python train.py --model="model that answers yes/no questions on an image's attributes" --dataset="aerial photos of the United States (SatlasPretrain)" --train_examples=101725 --image_size=64 --crop_scale_min=0.5 --horizontal_flip=true --color_jitter=0.2 --cutout=0.4 --questions_per_image=4 --encoder_arch="nf_resnet" --encoder_norm="none_scaled_ws" --encoder_activation="mish" --encoder_channel_attention="se" --encoder_depths=[2, 2, 4, 2] --encoder_kernel_size=3 --encoder_stem="single" --encoder_avg_pool_shortcut=true --encoder_widths=[48, 96, 192, 384] --encoder_residual_scale=0.1 --fusion="prefix" --fusion_encoder_width=192 --fusion_encoder_layers=12 --fusion_encoder_norm="layernorm" --fusion_encoder_norm_position="post" --fusion_encoder_activation="gelu" --fusion_encoder_mlp_ratio=4 --fusion_encoder_head_dim=16 --fusion_encoder_fused_qkv=false --fusion_encoder_bias="all" --fusion_encoder_qk_norm=true --fusion_encoder_parallel_block=false --fusion_encoder_inner_norm=false --fusion_encoder_positions="sincos" --fusion_encoder_connector="linear" --init="trunc_normal_002" --residual_init="zero_last" --optimizer="muon" --muon_scale="spectral" --lr=0.015 --momentum=0.95 --nesterov=false --orthogonalizer="newton_schulz_5" --adamw_lr_other_params=0.0019 --grad_clip=1.0 --steps=5200 --batch_size=64 --epochs=3.3 --lr_schedule="wsd" --decay_fraction=0.3 --final_lr_fraction=0 --warmup_steps=260 --weight_decay=0.0 --adamw_weight_decay_other_params=0
Rows from block 3 of the fusion encoder, named by matrix and row number. Rows with one number belong to one neuron. Each number is 500 + 25 x the weight over its row's rms, rounded and kept within 0 to 999. All counts start at 0. Numbers have three digits each. After the name is the row's rms in percent of the matrix's.
# fc1: MLP up (fusion_encoder.blocks.3.mlp.fc1.weight, 768x192), inputs 128-191
# fc2: MLP down (fusion_encoder.blocks.3.mlp.fc2.weight, 192x768, transposed), outputs 128-191
fc1.385 105:501508482487494489486482487513514470496493506484550501490472461531470525539514489503479448489513511487506513477508484516511508498462459513522476506533456541535449470544537538505512555471486458
fc2.385 103:484505479498446497507489496511498470504457486514462517477516542509527512507521485487521482464534490513432476495488477541484490517512494552506551489522490508519483506519519508526502486452566518
fc1.386 096:546515501506516553479476496522504495503514453545481538451517488467479455516527514516502511496500498554443479489466525486488506507483513493485512477517461502497527497461473483511484477480479512
fc2.386 085:459494519481491510497477504504496490502528516488511491537506525525495575525499498511521493501499490476473506506510526532506490521513446551502489504490449513555442526494528467457502445514497528
fc1.387 163:480505499466532523505529502501481499481510520470517498491509512502494510478498521505501500515496516484489514500524517472504493520505482502499478471505509520539478489527482514507519497521520496
fc2.387 220:470510523472477498509521506462535478487511525457531514514529491529503473515541516503515517475528532477484512534474504470463480485496534494485532510476495485483477493491503516492516526476503496
fc1.388 117:533506475489497464508511493489550495490509472532497478506465472506514503530507489484495508454510478508468478474451501541471514486496499515514514511520491492474493492518476498471471480470499496
fc2.388 144:488510470499480509512489500495473515518473503491506507489499516468493504484466517496497498521471473525495501501524512489516507495501484587467495505468527480533493529524491490478481526562486505
fc1.389 086:515470494529490476520500514465473464509487477485515498501480534483547503471490470459511508521507453512537531515536487517511536510477514512475518500497502499534525468496494487515455452486512486
fc2.389 084:521522480493506485489503545521499526466554504459486516521522524520505468520511496524535547466505517496448492466503515477480477555535529501492500526517472500492535518474561512482499458517440505
fc1.390 088:507493497539529496476517465515472448533516540507528461487494530473525487458492523537498486492521486496484466492481460501471497452521511511517545518509540501508547487470532532508510493535491496
fc2.390 089:497456497496477461454513530487488440479526516542505532490471502517475487515490512488549514491497490521495490507473555434472475502490463468465512524479518508518507519508502522528471462472501466
fc1.391 090:463504453500474454527491495510510516522535485491465522484492483515481516539501504522475525514491504490508536501520499494480471493529450482501520531457488526540489529438501509516493497481491495
fc2.391 068:498510528497499484511489486546492496536544531476517463512467486472517461481497522527511530486478488472500486475522529464521497539497488492511503473520543506503532494517516487480459521473523492
fc1.392 102:521499469499463537450509507493494491469504510510493532492488465531536504499527498509495483524509519478504509521479477519508533520466503497487527493502493486536538531535500499487519496434456519
fc2.392 100:470510506510526514489530465524496538486499483522510481496527535483528496480470518513476473488512506491470501468530508532501511504566519520456477461506467505510491494518550528511462494519448512
fc1.393 066:480504491509498506528486529492519508498454537490465490501495550503495487492456525552494538490509538497470524548474477512531461525448497513509463478490528438475460492510505527473525487537501517
fc2.393 060:516507490465469496500479514523489494502521474517508531483504437483489517483524539470516502540487511537493519488476511481492520514535547495488524587454467514517495481516497510506503507448508511
fc1.394 107:497468478534479496520517496530538502507478458502497485500524489492497503495488504509514504466492495479488513501469500475491500470487512515507492499503515460433527481512527499519517485508506504
fc2.394 138:503505519477512486484505501470518504467481515543489523528519513498479523490511520539500487520508508514479506477538523473482496490499513523513510510533515516507481478499478492478540472504501498
fc1.395 073:534488466541510492515440552473486470486492515468467538477499474520485498459518483530541500477500498480503518471496510514538507496547488501491529491478441507526503509494553498553498497447502513
fc2.395 062:473504520462530504508532496520558520456502517518543475490479499490522488554515478453494521510506511512464519524523505511461507466496509504532469521473464506499470526497500501442492463542508476
fc1.396 086:511486487464469515526457533502516493435497515492485506443485478544469515508477486453505499510510506507488488516480553489489464497515521503504520513494501501520497518514538519494460487483486515
fc2.396 083:505514520500508523498478482468533516495525484505511484487498474484523452524531554506551525503483467446481501533486459500474505502490513429509523534505516485514505475494517480483487537531494468
fc1.397 095:498486474511429489500448460516516509510518463527463520479484455532506509515479520492482485472472503511480524471483488529492472477479527519465532522471505477487534531494504499508512475465487492
fc2.397 090:472517513478524518502500487539499517488510519481533490493528487483473484474542506519506497502512507468487474485539502449534461461487515486545506486516501527497485475518513486497476467510488480
fc1.398 071:492477488481494514482459520492499496497516505502534497510501483524471477528506510526472511557494499560473457486508516551477496504461523466503500538432502503463479472551508505487508492507515512
fc2.398 060:490512448498473476479507514511497512462486476567501524504496472517520504548507526499492485519443496496500538502518521470484494479494488569497456422537525503518474501495516479549475535495506499
fc1.399 091:507518521491487487497496466478497500486485504523464497517491505494475491475459509503499511537482513538493498489512524495546504509527481516519482538501493523508520516530493460479498490455481519
fc2.399 087:433493512505528504505479477495533523521477480504503533513492507491497504500506489506478484495501488526504533509500499495477482476460496531473498473514455482502481517496500491484502521477507458
fc1.400 062:540506527521504511489522521510479488528496426512510519459520461505523501510498557498481527494505456490502532503526493461526479508482514450472526495476496471507513527485528560486488471469464469
fc2.400 056:525454542516509478487475522516515489500522469489500464536483543518520480490517467477495530484465462535544498519495513529480543492474477511524542495535527517478514483468538487539466471494468506
fc1.401 086:533488472460512494514474495481511502494483501455507507485470507500510487486481508487490514532498475537488484506484509480496525486484464507493526465487486534509503496510543525465555445520469498
fc2.401 081:481541497476487530538526489520471503477516516481500532525518498498511530522505497490491475474538515467520491499495533490524544509521501498484493506477548453559500513515474531533499532483486524
fc1.402 118:452505492520483495514482501527503549529527490485533510487478490500503517549530523486499477502517473452521517497446518475502457494533463530505498532500476508432515503469504468472546494507460535
fc2.402 115:491486533503519522484488500525515497513468517492499506478477520511510489522484488472537501481457475521527487503536477535522520492512495479486479458545528484529507509503462496550489479515533506
fc1.403 071:497470530517505448495477521485486499504531518532506534496531503494470482505506513538526511523498544482534467489530478524512487505476533537524507475529505472489514510481492497509528510471481481
fc2.403 062:488520468507437522469493507502494494483508564499488497568510517536484517510425540488490538514484495500475489497510492519499533450481477474474512455501494490500518502508549511520474490510490500
fc1.404 093:516501510500482515459525481538527488493530467506512513477481437500518507498534479498498503515468550497459494506481521499499535525489498506494467530497495486512535501486486478492509517476511499
fc2.404 075:488499500498513465473498486498511506522496559508529497501503469502499455486461509518473507516519508472459538503488491484513475536526451515530511473516500493493448547482452506490518490494497520
fc1.405 115:490508496534475532492504497522489485515532504527522512512537477518504451447522510506527495451507517515520489474526480472514502502504522449536473501485518542496509509537503547488506495486436494
fc2.405 099:493501486549497462498501499520492534518482546505544549477460489496508509533505530526467501492464561507499481511447534513508518492512506510475531491514460503478534532502492465464480508510509502
fc1.406 059:443506450528532488530473456483494482525501463460525527502505462539507502520529493534482509494531493509543463506511512473536501481480498493523481522489481488462498506492512521513503484482466464
fc2.406 049:546488503480485530495503529535525507482507466467482469460522515443500502488542481485484501467492504527470503488470466490442520519502538451491510523487531503515492494528518522501482488497517507
fc1.407 061:490486507495513511504470503505511534475538499483495514489497446525516522487510513524512490471501504523513484526552481496518490477498506506493452497406472490442553481527508488527494512493497509
fc2.407 056:486563502497532486459510499508486483481484488519528529533487556505465503526500487494479511503542509481517538497480482502519517488499534487485493531553522513520516497497496476461527553504490494
fc1.408 135:498525517500511479524447541523506505508526489552493522497519463511485468543478479466520502473534466525487532514477470472469492494513482481511509478504520505535503499468541482519523494477501473
fc2.408 123:515486534492478471484479498476514505480493488492538514478499489482556468540514521508509501495464502478491517502480488512486535451475492493513509490517522531454507486540481513486456496478555513
fc1.409 078:473473510479491516523465523486501493518515513505447478474483483543482459511424525507518485477495532549478470524539511481489465490487551501483476501508525482502497515479516490531471505452524490
fc2.409 071:513515500495516532491516507487475474505488521539495499534498504446477499505516540507522492533472485487498513448518482494485520528497505490488519505529518492476484518525511518506512495498517509
fc1.410 109:479527502501474501523504489481513491512531474480489476477434457533519527471463480506498505513494480505469504479533508491518509492508481530517474511519498484520484551518466502456477473485474498
fc2.410 111:483511515453533482505506463510477462491509525530479500526520509512503490480512540480477476486495465528476511518526505492482491506493551496474472537445500541497486483523521501504531509492473510
fc1.411 105:505506478507526494524487490489476498518475477477488500485493493521486525498473470502508479524536527494532529499490508489477484484455498498526521512494471554457473495488479492484499525522477472
fc2.411 103:483512487504510437472521505493466491507491524531529495509513499417546497495503480505492511508440504489492467539479451504494498515491502484477532518534504476526462552513522531505468510476496447
fc1.412 129:525518436483502511501500470513519529521492536495535526518501538511481505466478491505492507501484480492473494513477474516511502517503539532495505498515560505518498519484503527519481515548496498
fc2.412 131:499515526510486477535537557494512470487459487542462497532497517502507502529534529489504483493514542467498485494478498484496468494525517495456507543531473508511494490534507477492513466486527529
fc1.413 118:501477478510495517465492506500503527544514511491512436523512519541482486486486485487466512505540528497519534538566507516488490506585485500541520457492501540527480465516477479536492500522440461
fc2.413 123:454506528456457539554441495514492518503459510495519497540496497491489501539505474464551498478440462525455514492494522474518514470497445500481491511528518472506485517517468535458506518510531526
fc1.414 101:469476468506472531463441530481479503487471515513490487506463518487481501487509484517529503486472482503511502494524483507495531545490539491495503504475462509495539483496468488445499515478521526
fc2.414 097:496492516506487506512525504509526471502477530517517496495478496487505527540503484483506526512518514483454484546474549500468504491504517496489521440505465537534498478521467491503481460496528510
fc1.415 067:479527490490509439506492534489507508505469478496522486499517500498525518517493498501522484498516499496522465447531499499499519500544483474504488450488505528511494518524439516487488555496530480
fc2.415 057:480480490495446521487467475492505489492512484473457553568482463509526516458481476479468491490524506549542497526503534525502489512483471547515516464492540473471476499499488491501533502500503522
fc1.416 089:524472474479536534490497546492464515517534498467490488495527458486500533522518517462504509487538502476506466518508537499504473480486492504525536510517517516510496481514525529524501543479506471
fc2.416 082:467486480528468464506446532516516503530480539500513512473517536552520516521497487517531512482470498494506513521454476482457518480517517470476498484523503513490504491479507476553476462485520505
fc1.417 094:433517504490496493482536520486523501529564542479441553478495490502486479465527492521522503516510525521489500504512491532478488540488515466495526508495498503468513517491473455528486503462481488
fc2.417 076:526502493507458489503508530499498483563472462510505500547508521518517463476449494492520540494478483535508453515481506507503495479488510485544542510478533506513516462507537520460552483536465469
fc1.418 077:496517490536507492533473505503509493523525436522504504481445468500469468497488516508495504519519500505513544514537511545501527484526471502515524527480465492464518539491490490515480504483525470
fc2.418 086:533515481487467485500494537499488519529500529513474518492519505507525514535451502534485483496531493465465503509476511539521505508530528523482464475482460459533498486465494472543493479478489486
fc1.419 148:523533505454493479498479494483496506518492527497513507480519505508509503506526487489515500515505487543530498513472481512493485483491492503500516525462476519538521515480541485475498500467483491
fc2.419 202:514499552504482511505508511490508502470487511495494470491523527538510521508560502466534497508529489495497481503480449482486498501494521473525523497480482477502501475502501499531447443517536497
fc1.420 127:532480464505457464531473476502522494517515518517477490499512419479536483486518451524498533506514493522511526519507505536523503501471513438481502537502467483482534489507492493470465490457498468
fc2.420 128:529501521513507530485499482512529487469465507506546476482497525491468501492492530497499521488505508511491511478509514478516465503468523486468463496516516538501478499512503502478504480506524493
fc1.421 087:524500506501484483497473491494505500464524494491491483491550504494478515490486523510515449464503480490510548512478489519511483456533503517535541546494476485521558514514546499542513474490499463
fc2.421 072:468518512454489518501534460532502502519495489521543486466525488523528465527514519475488515503484542503471466521493483484479502452487530505491566491541524512461500503484532522483497542498475515
fc1.422 098:538508490528497502502477495558481481493551560514533519525535542477522533451492536483525500487532482491552465464483520498507501477526440496493510481514514533524514461507486484547486500497542488
fc2.422 088:520518523490488451476483534458546510536477468502489491501488477498508478519521508488485520483523492493451536481490459531489523495531494489554512467475527530501493506500515529467511491491507524
fc1.423 105:492487447518474519515545472483511498523552493538510517532489516494487553526517500507498499513504506459499548488518494497490459523464516528504498533454464488510523514548513472499517521469494476
fc2.423 103:473485557501502472462500498516514478484475499519531512472521524512537513543479526522519474510538569486471500475480502493496461511502475505530513496508475524532514481505501487497520519505501481
fc1.424 085:466505507483464518470488462483535524504516493498498496531474480510461523469490517545495495523503520544498518497498444479517479565521512494495513531481490536508514482511526512497468486530513508
fc2.424 081:494558528484483469504494510462510480470481487493506478478495512516474510521477499506513488520490502489463551493541535504491506532474530466517485479506524501487476513448545519527542556497497508
fc1.425 093:477478503528517515506499477524483518493547571514516469484512512465492525525517520505493508508542514438501476515491528514527492500520500504514497489514510500483516475526500516544530493519470507
fc2.425 067:571473494509469507487507469487512547513519506532508516461457526484510473472500498494497512498458458500514520460454477480483523482478495491497499459493507484516494468520484473470527528521542529
fc1.426 044:494516510479513457521498506493519499518511481514522482501501509516506471451502470528510494476563505469514464465513500483504493493588525517479505473493498475444526508475527502481496489490502484
fc2.426 045:527531467498494534502485465520504498513499523506500502478488480510532546511512515503453537496497451529525542510498456510506468469500473488487483483515525545513507499518493500496505499487460449
fc1.427 083:493471500501539511504511479522492532477526502457476503500477480530483522501478530466508519475520542487505472517527454461495484518490508529527523486483503486493488515538528475536497493485454558
fc2.427 075:499503492504459512517535447503460508502488481527503466495539507480505447471476497572491475505471502529461502514527483515497518520532501507445525484529549501551526494489525504439470511499504497
fc1.428 072:512507475509528501513542464483521507489506544532469505486509519545497517497532486495521490471489486505535519512486524530542501500542414481497513449488500538483490517459464489488463482484485477
fc2.428 062:497494490529471506465479466472476488492528485484480539487524460505509499481455494559455501450553535512455475505474464525489491476518550543495518464456469487532500507495509492560499484498516502
fc1.429 051:460509487492497540552476470529458502528502496499488525465509496480484510437518484480489504507475486513413555526517527501497496490496492513490534479454476506514513493482542535530486492469498474
fc2.429 053:509523521530522430477539527521517465499508542494523493571527472508520483508534456474516502513475492512478525459464515535506484507462536523496471461558456470516456499498499489485448480515494530
fc1.430 067:496478523538521456544502533502473492537533489473515470494506469477452532511522505499502499532499480513532501468492482448510480485523504481484518540509523485544540552487499484511533502455518503
fc2.430 064:503502515465475474481463458518471509541471533480498507482486518509533491479519501538475484521493501533486537505477530476507484466525487524530456486499505509457521493510523517522438444489469513
fc1.431 078:471529553528540487503463489529552508438511536525515448514490500505525467510496569527501475510489502533486480490523497483511497513505486492528539500519509533521532496494471469511510512527533490
fc2.431 078:510501498486521525486512565466516499537485504510496539511526516494464518496512498497459500511534451492502562522497489519492491479521487475458446491476503495486522507544470491483469466463512512
fc1.432 077:538523482482515510498451463560462506489536489485492506514516513507448522517501497500485496503534490506519481500489481485563499508546497474493530523515518529477468503474519436547540492510497511
fc2.432 068:468495482471560476471535534460539487478498518500526501483506495546514518493511532489504486493487504477455501489537516509458471482516546495516499503473520477554525511553468519499485477508514529
fc1.433 089:504472533461479512480488484489486519547491500481472495469499494483495472503524514507519520540492517510532524526495505499515497466443471462504512549468473523515501499513547483502497486449446481
fc2.433 087:510508536512520472466518487556536485495517484480523527468549516532532490504480507466525495513497477464461522511465500465471478482509466451503534451493512491463512495543566532502464491485501507
fc1.434 090:472504504526506475492506497510502538521459495473530494467550481491481512472504484508481463517477497501499499475435522456492491451502508503492515468497486559529498483481519526500526507475503514
fc2.434 081:572498516514505474499487451507493467459508506500509478534520525497484510527517475472523492483488501508530474494491461509503510486497512466481489527482472480504540499523494496520495446491519483
fc1.435 099:513512494487512485480511484514522503546469519534529524515533540491529510520516523501501497474503492500491480482509506501518500462484507491529478492517516492454474522500505542518533462510493506
fc2.435 086:508480475513446492470498523498521532459483514499466486490486508498489500519497480448516541503525521456519518488493445511487515522532506473514502488458493472501513506499491500507532469557541495
fc1.436 093:479516444507523484452502523515501475485535516515501467473494558512453504494497491497506528488538496535563457504538514521491530497520496478508534504553462476489515503509515490517502518501496512
fc2.436 073:531517544504469488519526524501532483472505484497515515501519486460501506513530531486487483528486510469473494493517479515485491508453458439462468455541491526509535508524504487514531468532494485
fc1.437 079:491499473495468493513466532470501478456497512494533498474474502523539477479515512515545505503553470507505516474488525497472478485503512482497455495537511563532502482545498528483471524484481478
fc2.437 070:484508469495518505506507480529471504503477543452573455508488486534449532530529519501465488495502504556491520481473471516497458522454523522503506511498468468514483509510486526533494510551525496
fc1.438 093:560488475466517504523502478466484519503497500505532456479525506538507485505487499468465464482464485460525507484490530496506529476488559423534511485527523504518509501515530517486462498547508512
fc2.438 081:501501520514451492482497483500504500518510527463497509537499492470513503488556531516490517499507469523493466510534452506490554507491475536480478522472502489549481506478487477475515465510517534
fc1.439 103:563478522516503494451508503511492484482488541501497477506487485507472473447488558495511524516519485520524501499459526486479507486459524495499479496514478517484499488510504497556453509501504545
fc2.439 088:474485513497499519498507489511510469463525477479474535541506499527537506474556512514518443480521492492458537479513459497505450520556443521508525471528478499538542499518496492485553519488487495
fc1.440 119:494462500524521480501508487491472464472548456522479521509467497479466488522480506516475497516489503488487486511504487489482502506513485508516517455480487465462513487497451501499470554485528472
fc2.440 147:572523506507495514512538498469499495483538530524481508505514510525519524492498500517515493510542497480467506509501486499490475492496485545494468498527498517453473518486507497491547468500496485
fc1.441 139:505538495495544511535502486509481484531489482512458503529517497479471502499492546535513542512484503517493484494473513504509492486477484487432489484456524495466438501464497483523476483537501509
fc2.441 135:488501490484555459534526491497532494490481520504499475495525524510474519518479502494438496475499502490503497512476492513514482538496530447510553491499470467546512535508477503476531514525517465
fc1.442 117:518517485473495488478469549508492512478529518483531517508500546492453518493500505491523493500492526550514481497509531522515530505474482501469493540461496550475499496495515512482496501496527458
fc2.442 100:493511495493479521487518496464510464546468440510487459497480548433544501468525494485519529482533500479522500485522498503483506471480481477490518492479499536498475526472487514479518513468495477
fc1.443 098:550509454549513457503481527486529480480473496510492457506589478519513497514480482509508464491485473542512497509515550500490482488501512528483521507477494497516502499519559461528509486535443534
fc2.443 083:501490483467484562481468512511510542501514522494497490501485503502510530495550494475513506488509501521498535513465495505453496471531511485529500489530503488460568508522505479481501486509503512
fc1.444 102:487516471507534439520488486479510512450499518506492559535509470502476515503473495521454460497483530491462543480519465487533536528473479545514453491510501453530497531478494490465492509540494532
fc2.444 080:470518524493473486547492467520472473530468457529466494503501509519495472532464492472502514488535502505534482496499532548503525478488506473522501518509510457484501474511533442499480519513565518
fc1.445 084:520493498493533543529527479536512504474468480513521496499478535528534484467502509479487476505496489435499484499527476466507540539504508484468513513485477511498490490468489515508488459513500487
fc2.445 077:481487533494462484515496520493505494515478512499472506509522447479477512487499496509510503492526522525470526504541500540498532518521457475497475483522491544544482505508466493510472496483528481
fc1.446 065:498514519540471508537491494500492522454508491480475484477506557486456509507503453473493520476517490523510498476490482481481485477467482459493517463498538490450539509498508493501470509522527529
fc2.446 062:557504498507512498496510518503525505495502492514534473538485473456513509535495497536481490528516471486522504479529539517498504485533537515478453547503526502490483492524486525478473514512519497
fc1.447 095:530529492557507521485435476513473509495499481522436521479528493504493487521464497509487474530481493470499516529502528505528502519479444525489511489499500464461491479476530486496501507484505463
fc2.447 089:524498467507490445552526479478510511494482512487499499461517480480499506569517503508519494520503487551503477524447504505503489493542470529514476438519508481494487494503501518528458526535491519
fc1.448 072:447494515522507501459491499499517498512477533499459514445520489496480503532509528525487477504534479535536500524541505583470501490485418513523498484504482517526500541492527464518532496509551563
fc2.448 062:494512514499528476501529500487501537473545474485498465499517507529495536501469526481495561515507498451494486469489481458451494463492491478512491514512491440489502504493473461524492544538478481
fc1.449 190:507461520489456473510439489481524483534496462497471451465476451500520517546505499501512505495503491533516504492469515508482483507519525476517518505477532471487501526481582499512510478460465448
fc2.449 176:491498554500474490494465472497499468489486470479531508475501492485515495507524521496489493549460495486495502497553499488498503487487532534510509514494507489499531503522494504500466493470519514
fc1.450 070:505538493516522476513510502488509515459529497502486512520472486522505460482499507509517468508537550474529517518465465501516501487485545491503496534462526516491497549498493489543453533519481551
fc2.450 062:500476468507522524521530518517496514550497480509510502491530504509472484510478481530527483511490474529463481520517524508498494509508527476486504477521488467503514516514501489461500508494513481
fc1.451 060:449530484487470478513491494531492479487539489471468504515520504505451505517531512496471513515476495465535507492516485530497508484524520476501538494508518510519475515484502517481455528513438497
fc2.451 059:534524534531477534508463482453492520461487511480486478522477498523457494500528481529498491504520517481449481532531512533488481521496493535510479447496528502498491467477508481536479481463529482
fc1.452 125:495505473499501513462495533490501495503525508497504550444493504490512502450494508515477488492501515474429493515477537501476482535488463493493513463492461491531466489456462492487514518501516485
fc2.452 148:426521456472544504505492463483516509489500473469498539538510517484521515521465465498521507512476520529487522507478510476515480500538483510528489474489461510491522452507485493447486506475473524
fc1.453 086:448483486449498484480494508523504535515465555511482494494495516459502485494470517482510510526505473517476479518523506540497486529502497510467525501529501468508491524504487430498478532456516492
fc2.453 085:458514519506510495487523473497483453522546560525503498546473492528471518504493457511469505492487482532514466480494516508462537479517524483547503489495494500517500484499528498526507480483483479
fc1.454 114:532512512469482478460477493480483478456493513482471492493521530509523529502503514522445470507508493532493506473538510506508514574553495504481471422513511512526495493509514464537512466445509492
fc2.454 112:463487456507477492511488523530525470527478501484504492497501496497482532535529483505491495490509522500503486520494463508488478499491464445518505513473505522502559510510551541534499463528470485
fc1.455 114:477488517524509451539550492518535516499469492522509479500479454489521517516495526482501519468517517512479510489487512503497472488498464501533498510484526492461481486499490502518481498506521506
fc2.455 118:455530492472532512508502493454521507507460476535523523485466519535505498474482506501517520532538473511494533498493506509488502514505466567527474522501468468520468491493524497517544508531521497
fc1.456 100:525522541485518533519503539484489504528494543491500540546496531515521500478477476494515518502501490508518447537542481521535490493475475478541502495531497521495502523527467519498504501497496525
fc2.456 123:507527520505489537474484506479520510531511483486501546479506477483480532522484492499492498473543516498446494435504516520474494525516457497502480504472550496466487545428510513476478496491486486
fc1.457 086:520466500504480541540476495461560489478474481480507470502533474497476485526475538520511494511536501462560466488481548507500459505496519529488529491545489480449509512484531540513493517472520476
fc2.457 094:439496458497503500505489529508516537530495506473490528515550523469535478481500503513474476501506480523462537535474502523485508506499507489510463511522548476489488502484481521534480525521451496
fc1.458 137:521472472476482479516514503495544489469473453543474505481534485505466497491497471522503516480491496461518508510453526491487507475519504488482508521487496479496485491503520502548468480491544477
fc2.458 142:523514498487508432483474509483466507507512494456499507528460545517508487499474481463487498538504503453464525510488481467537496511489510501509469498492483508547476487479499484536471477522515525
fc1.459 083:541465516525490545518549500532494543484512484508506506496504540524515500492521508470532521492472534496493493477513478482520487446529519478515526531523477466478441548502508519514461522515476536
fc2.459 068:461485522470491531465522480493520527539467514496558471509498446493481475527470516500509489538531476498477509490487500548504491545526522537475511465495515487478504526493488482497552531493483519
fc1.460 060:511497501542545505481503530519506559475472508477498544521495520527532490533505491507525527484504528475472525537478509473501456540552534524444461502529505481442437504495499496451462452484471500
fc2.460 056:470507477481491473525460473500498485515528515506482496472489506471490520477561510523449486509517548512515532504528485510519472475485475519519518483479476498544490509482485522504488517506469466
fc1.461 111:485496502505481546509482512515465503473485520473483486469537539514531515466510454490502484498483484502483561496506462505494495476524516507458486525498518505518520474563504529474553489519498474
fc2.461 147:472505552470527499523505509506507479473497536462501536438503513508478534543499520534522495488508502532473478528520530503506488493485525471504530542505508523508487466491493493513525507468514506
fc1.462 116:475523511490452458530477451434482513452498528460509469457484546502515544468511521506460517496530513494526504485462457514502497510514487486495538493530500489521489496488523478501503471531463504
fc2.462 102:497500493489534524507517499526483530502490462503512514497528467522474501468480524494533506516482513495458554508512493459522484485455500486509480515494496479508482505521439555503508493507489521
fc1.463 082:494497502528529477486501499498470528472453510475502548512509528501486515498523495515514492500484550530465539465492510510506489438511451477509487456514488454507471491514520491509521495485484450
fc2.463 082:519540521487544492493492500474500501503507447488517488497504457507536497526466500504502503493518486479501487522499514472490529475534518506539546498447487512496479538478511484497480479514477524
fc1.464 072:510483480492516539547476478454479486466526518479479513458453478545467460531480509518504492463506555503499488522534508495516471488494518457487521504465535542488548491512491468533498468522466534
fc2.464 062:487495532494500488481521525555525515490488480493488510528525488484526483441483533512506496521541471490489481508471502492483504501484538502538502499528495446514494514512455516491496529507520462
fc1.465 126:516499500519462489487523499511531498455544473510493539489483560475520503447527551476520481516496486502506522508477494522498493486535495533517493441499477530542532512490466450505529474514534493
fc2.465 114:488534482490499517498497477524480476566469483498485537542485508500519457458473482506457489517506485545480500453533487487456474474498504532505498526501540476523519471493486496509486491494535541
fc1.466 095:494531499491488498498444480511500492510454488503497537465475511514462495479492509497515512538499508502471497528497487505531467488550479475530510506483478504482511508450487476517523508512527509
fc2.466 081:515503517473574501511547536442522504522507535519489478505508473521504522519505519516532498518488502462447535464482508487511516526528538562519473511490507516493466490521446503523522489484498493
fc1.467 104:493509502494540525494504506472489496485493503492520487510536503502491494494539518509505531488507510476531489522526487470519491511490455472516478518528529513501514460506518525493448481522536498
fc2.467 100:484523497509494560504508491477497484522506495459480464487495480504507496502490481499496490506521519521487478491529495521508527529545449540515483504491538469541461512493500466513555470510474494
fc1.468 102:517494499515504515493516501540489490531520472497500540515462490519484463478464493514514500492514521507487484526524491495499543469526500508511466503498486490522531542482509500511501502485492465
fc2.468 103:508519451483501492524522524443534494518493517485499516561509503475483475483525470520492516506537518506505540503475494515502495471514485587502480502482494530469459481504496533504548514493534502
fc1.469 112:503529516536488542488510493507503512522523491457491510471508505496511489466515494550524493521487495513505472519510454533520530552475463471493516512498544508543446458459467513479543483498503523
fc2.469 103:499480484505511514500504560511508464483524518476490491507511499480519526507527515527479531459547487499507516496504541507493504511479481488509502495511452463485524506518484496494502549493506456
fc1.470 139:530529507485535535488479485510516498472497544518480471490458471525495472541503474479500464470487515521528528509472465486503489511468523499516501477487483441513575531480521514489502510491470491
fc2.470 144:471473537474498504469528472502494505508487490549537481489509503524456531484501555521505532518483514501486487532539514520487546497502509523487523535506532504493547487481522539491479533489526499
fc1.471 188:500473513513500462506450466501509500525476498526502444466558431486500524494509499500512506471487498523503516515458530546494515512494515487506498543449494489476509490491536461526488474428478478
fc2.471 206:535494550502505531519514474531516549496513467500494519456540507511518499503472486503496512470477456496508484507523453502491486498491540527502513484492525490486489504476482463460483486499510472
fc1.472 081:509492502511491517464511478508473504499512505461528471539472518523522510464521482507497451484485523487530495498453484496505537482492520464525523503506540475509469490497484514491500481452475515
fc2.472 076:494509502545509464490523496497499449491466504517520464502534507498525495498497471465486504526490438523459512468533462491529501485495511491511493469494521497501489457508482548474545491523523518
fc1.473 069:546524487563430482465485466496505516486564548524452489482521476488525519533531513508502515529555486521551495522501505441472511532500481500490498530473494473530514536474520475478521512492476493
fc2.473 055:461485515486507485520466507497521501493447464498513518534508471491511518484439501508492530515522510520461540508538479523532454473519444490480509511509512493479495483527482534481530482439496462
fc1.474 098:458493524472532479505515527517482518509526508490482497535492506516463543505482494496532466548463500516504531505489504520541487464508529494497492475492489446485509528510497521469494553472486483
fc2.474 094:490522479473483499465472508502535490494490502524515526467480498522534471510549524491469508513523522476514476493482523496476518515476531482507559498473501509518509566492500517509504486518531490
fc1.475 122:535489525522448493542455509439493498505496536501489528486509455450501503534514497502510512491504508474520477451492514522512509501479518465501501516473472525478528518509494523513515495437510514
fc2.475 111:504484540486497496491500507510490472495482457470488462478461503537518489483489505509506509503446483486521468524527489454483441506498495440507511489522503487517506485509499516486463428505475535
fc1.476 086:505514477463477471528468506463551519509473498504485522537513442540496510529512517521508438493466498545456492449527471519483517524518496511496497491490512503525538496484475470469526480503536536
fc2.476 086:479492521486480517494525501492513492511468495505503474487540498533499474514504490484495503495511500509442509495483511498485489499467501509496487475499477476497493491529529512501486459458488507
fc1.477 099:467528494521474477488537512501507468496468513478503491507491508514462533455488499470485496482514514486425491495512489515493529461512517499514478499473503520517478485540558510508493469519507524
fc2.477 096:460527414455497495490503500531519519516464518471471529489479486509511451485491467490478514520544523530490455505531524515514529486531517531485460467483508521504499452536487488541492506480499523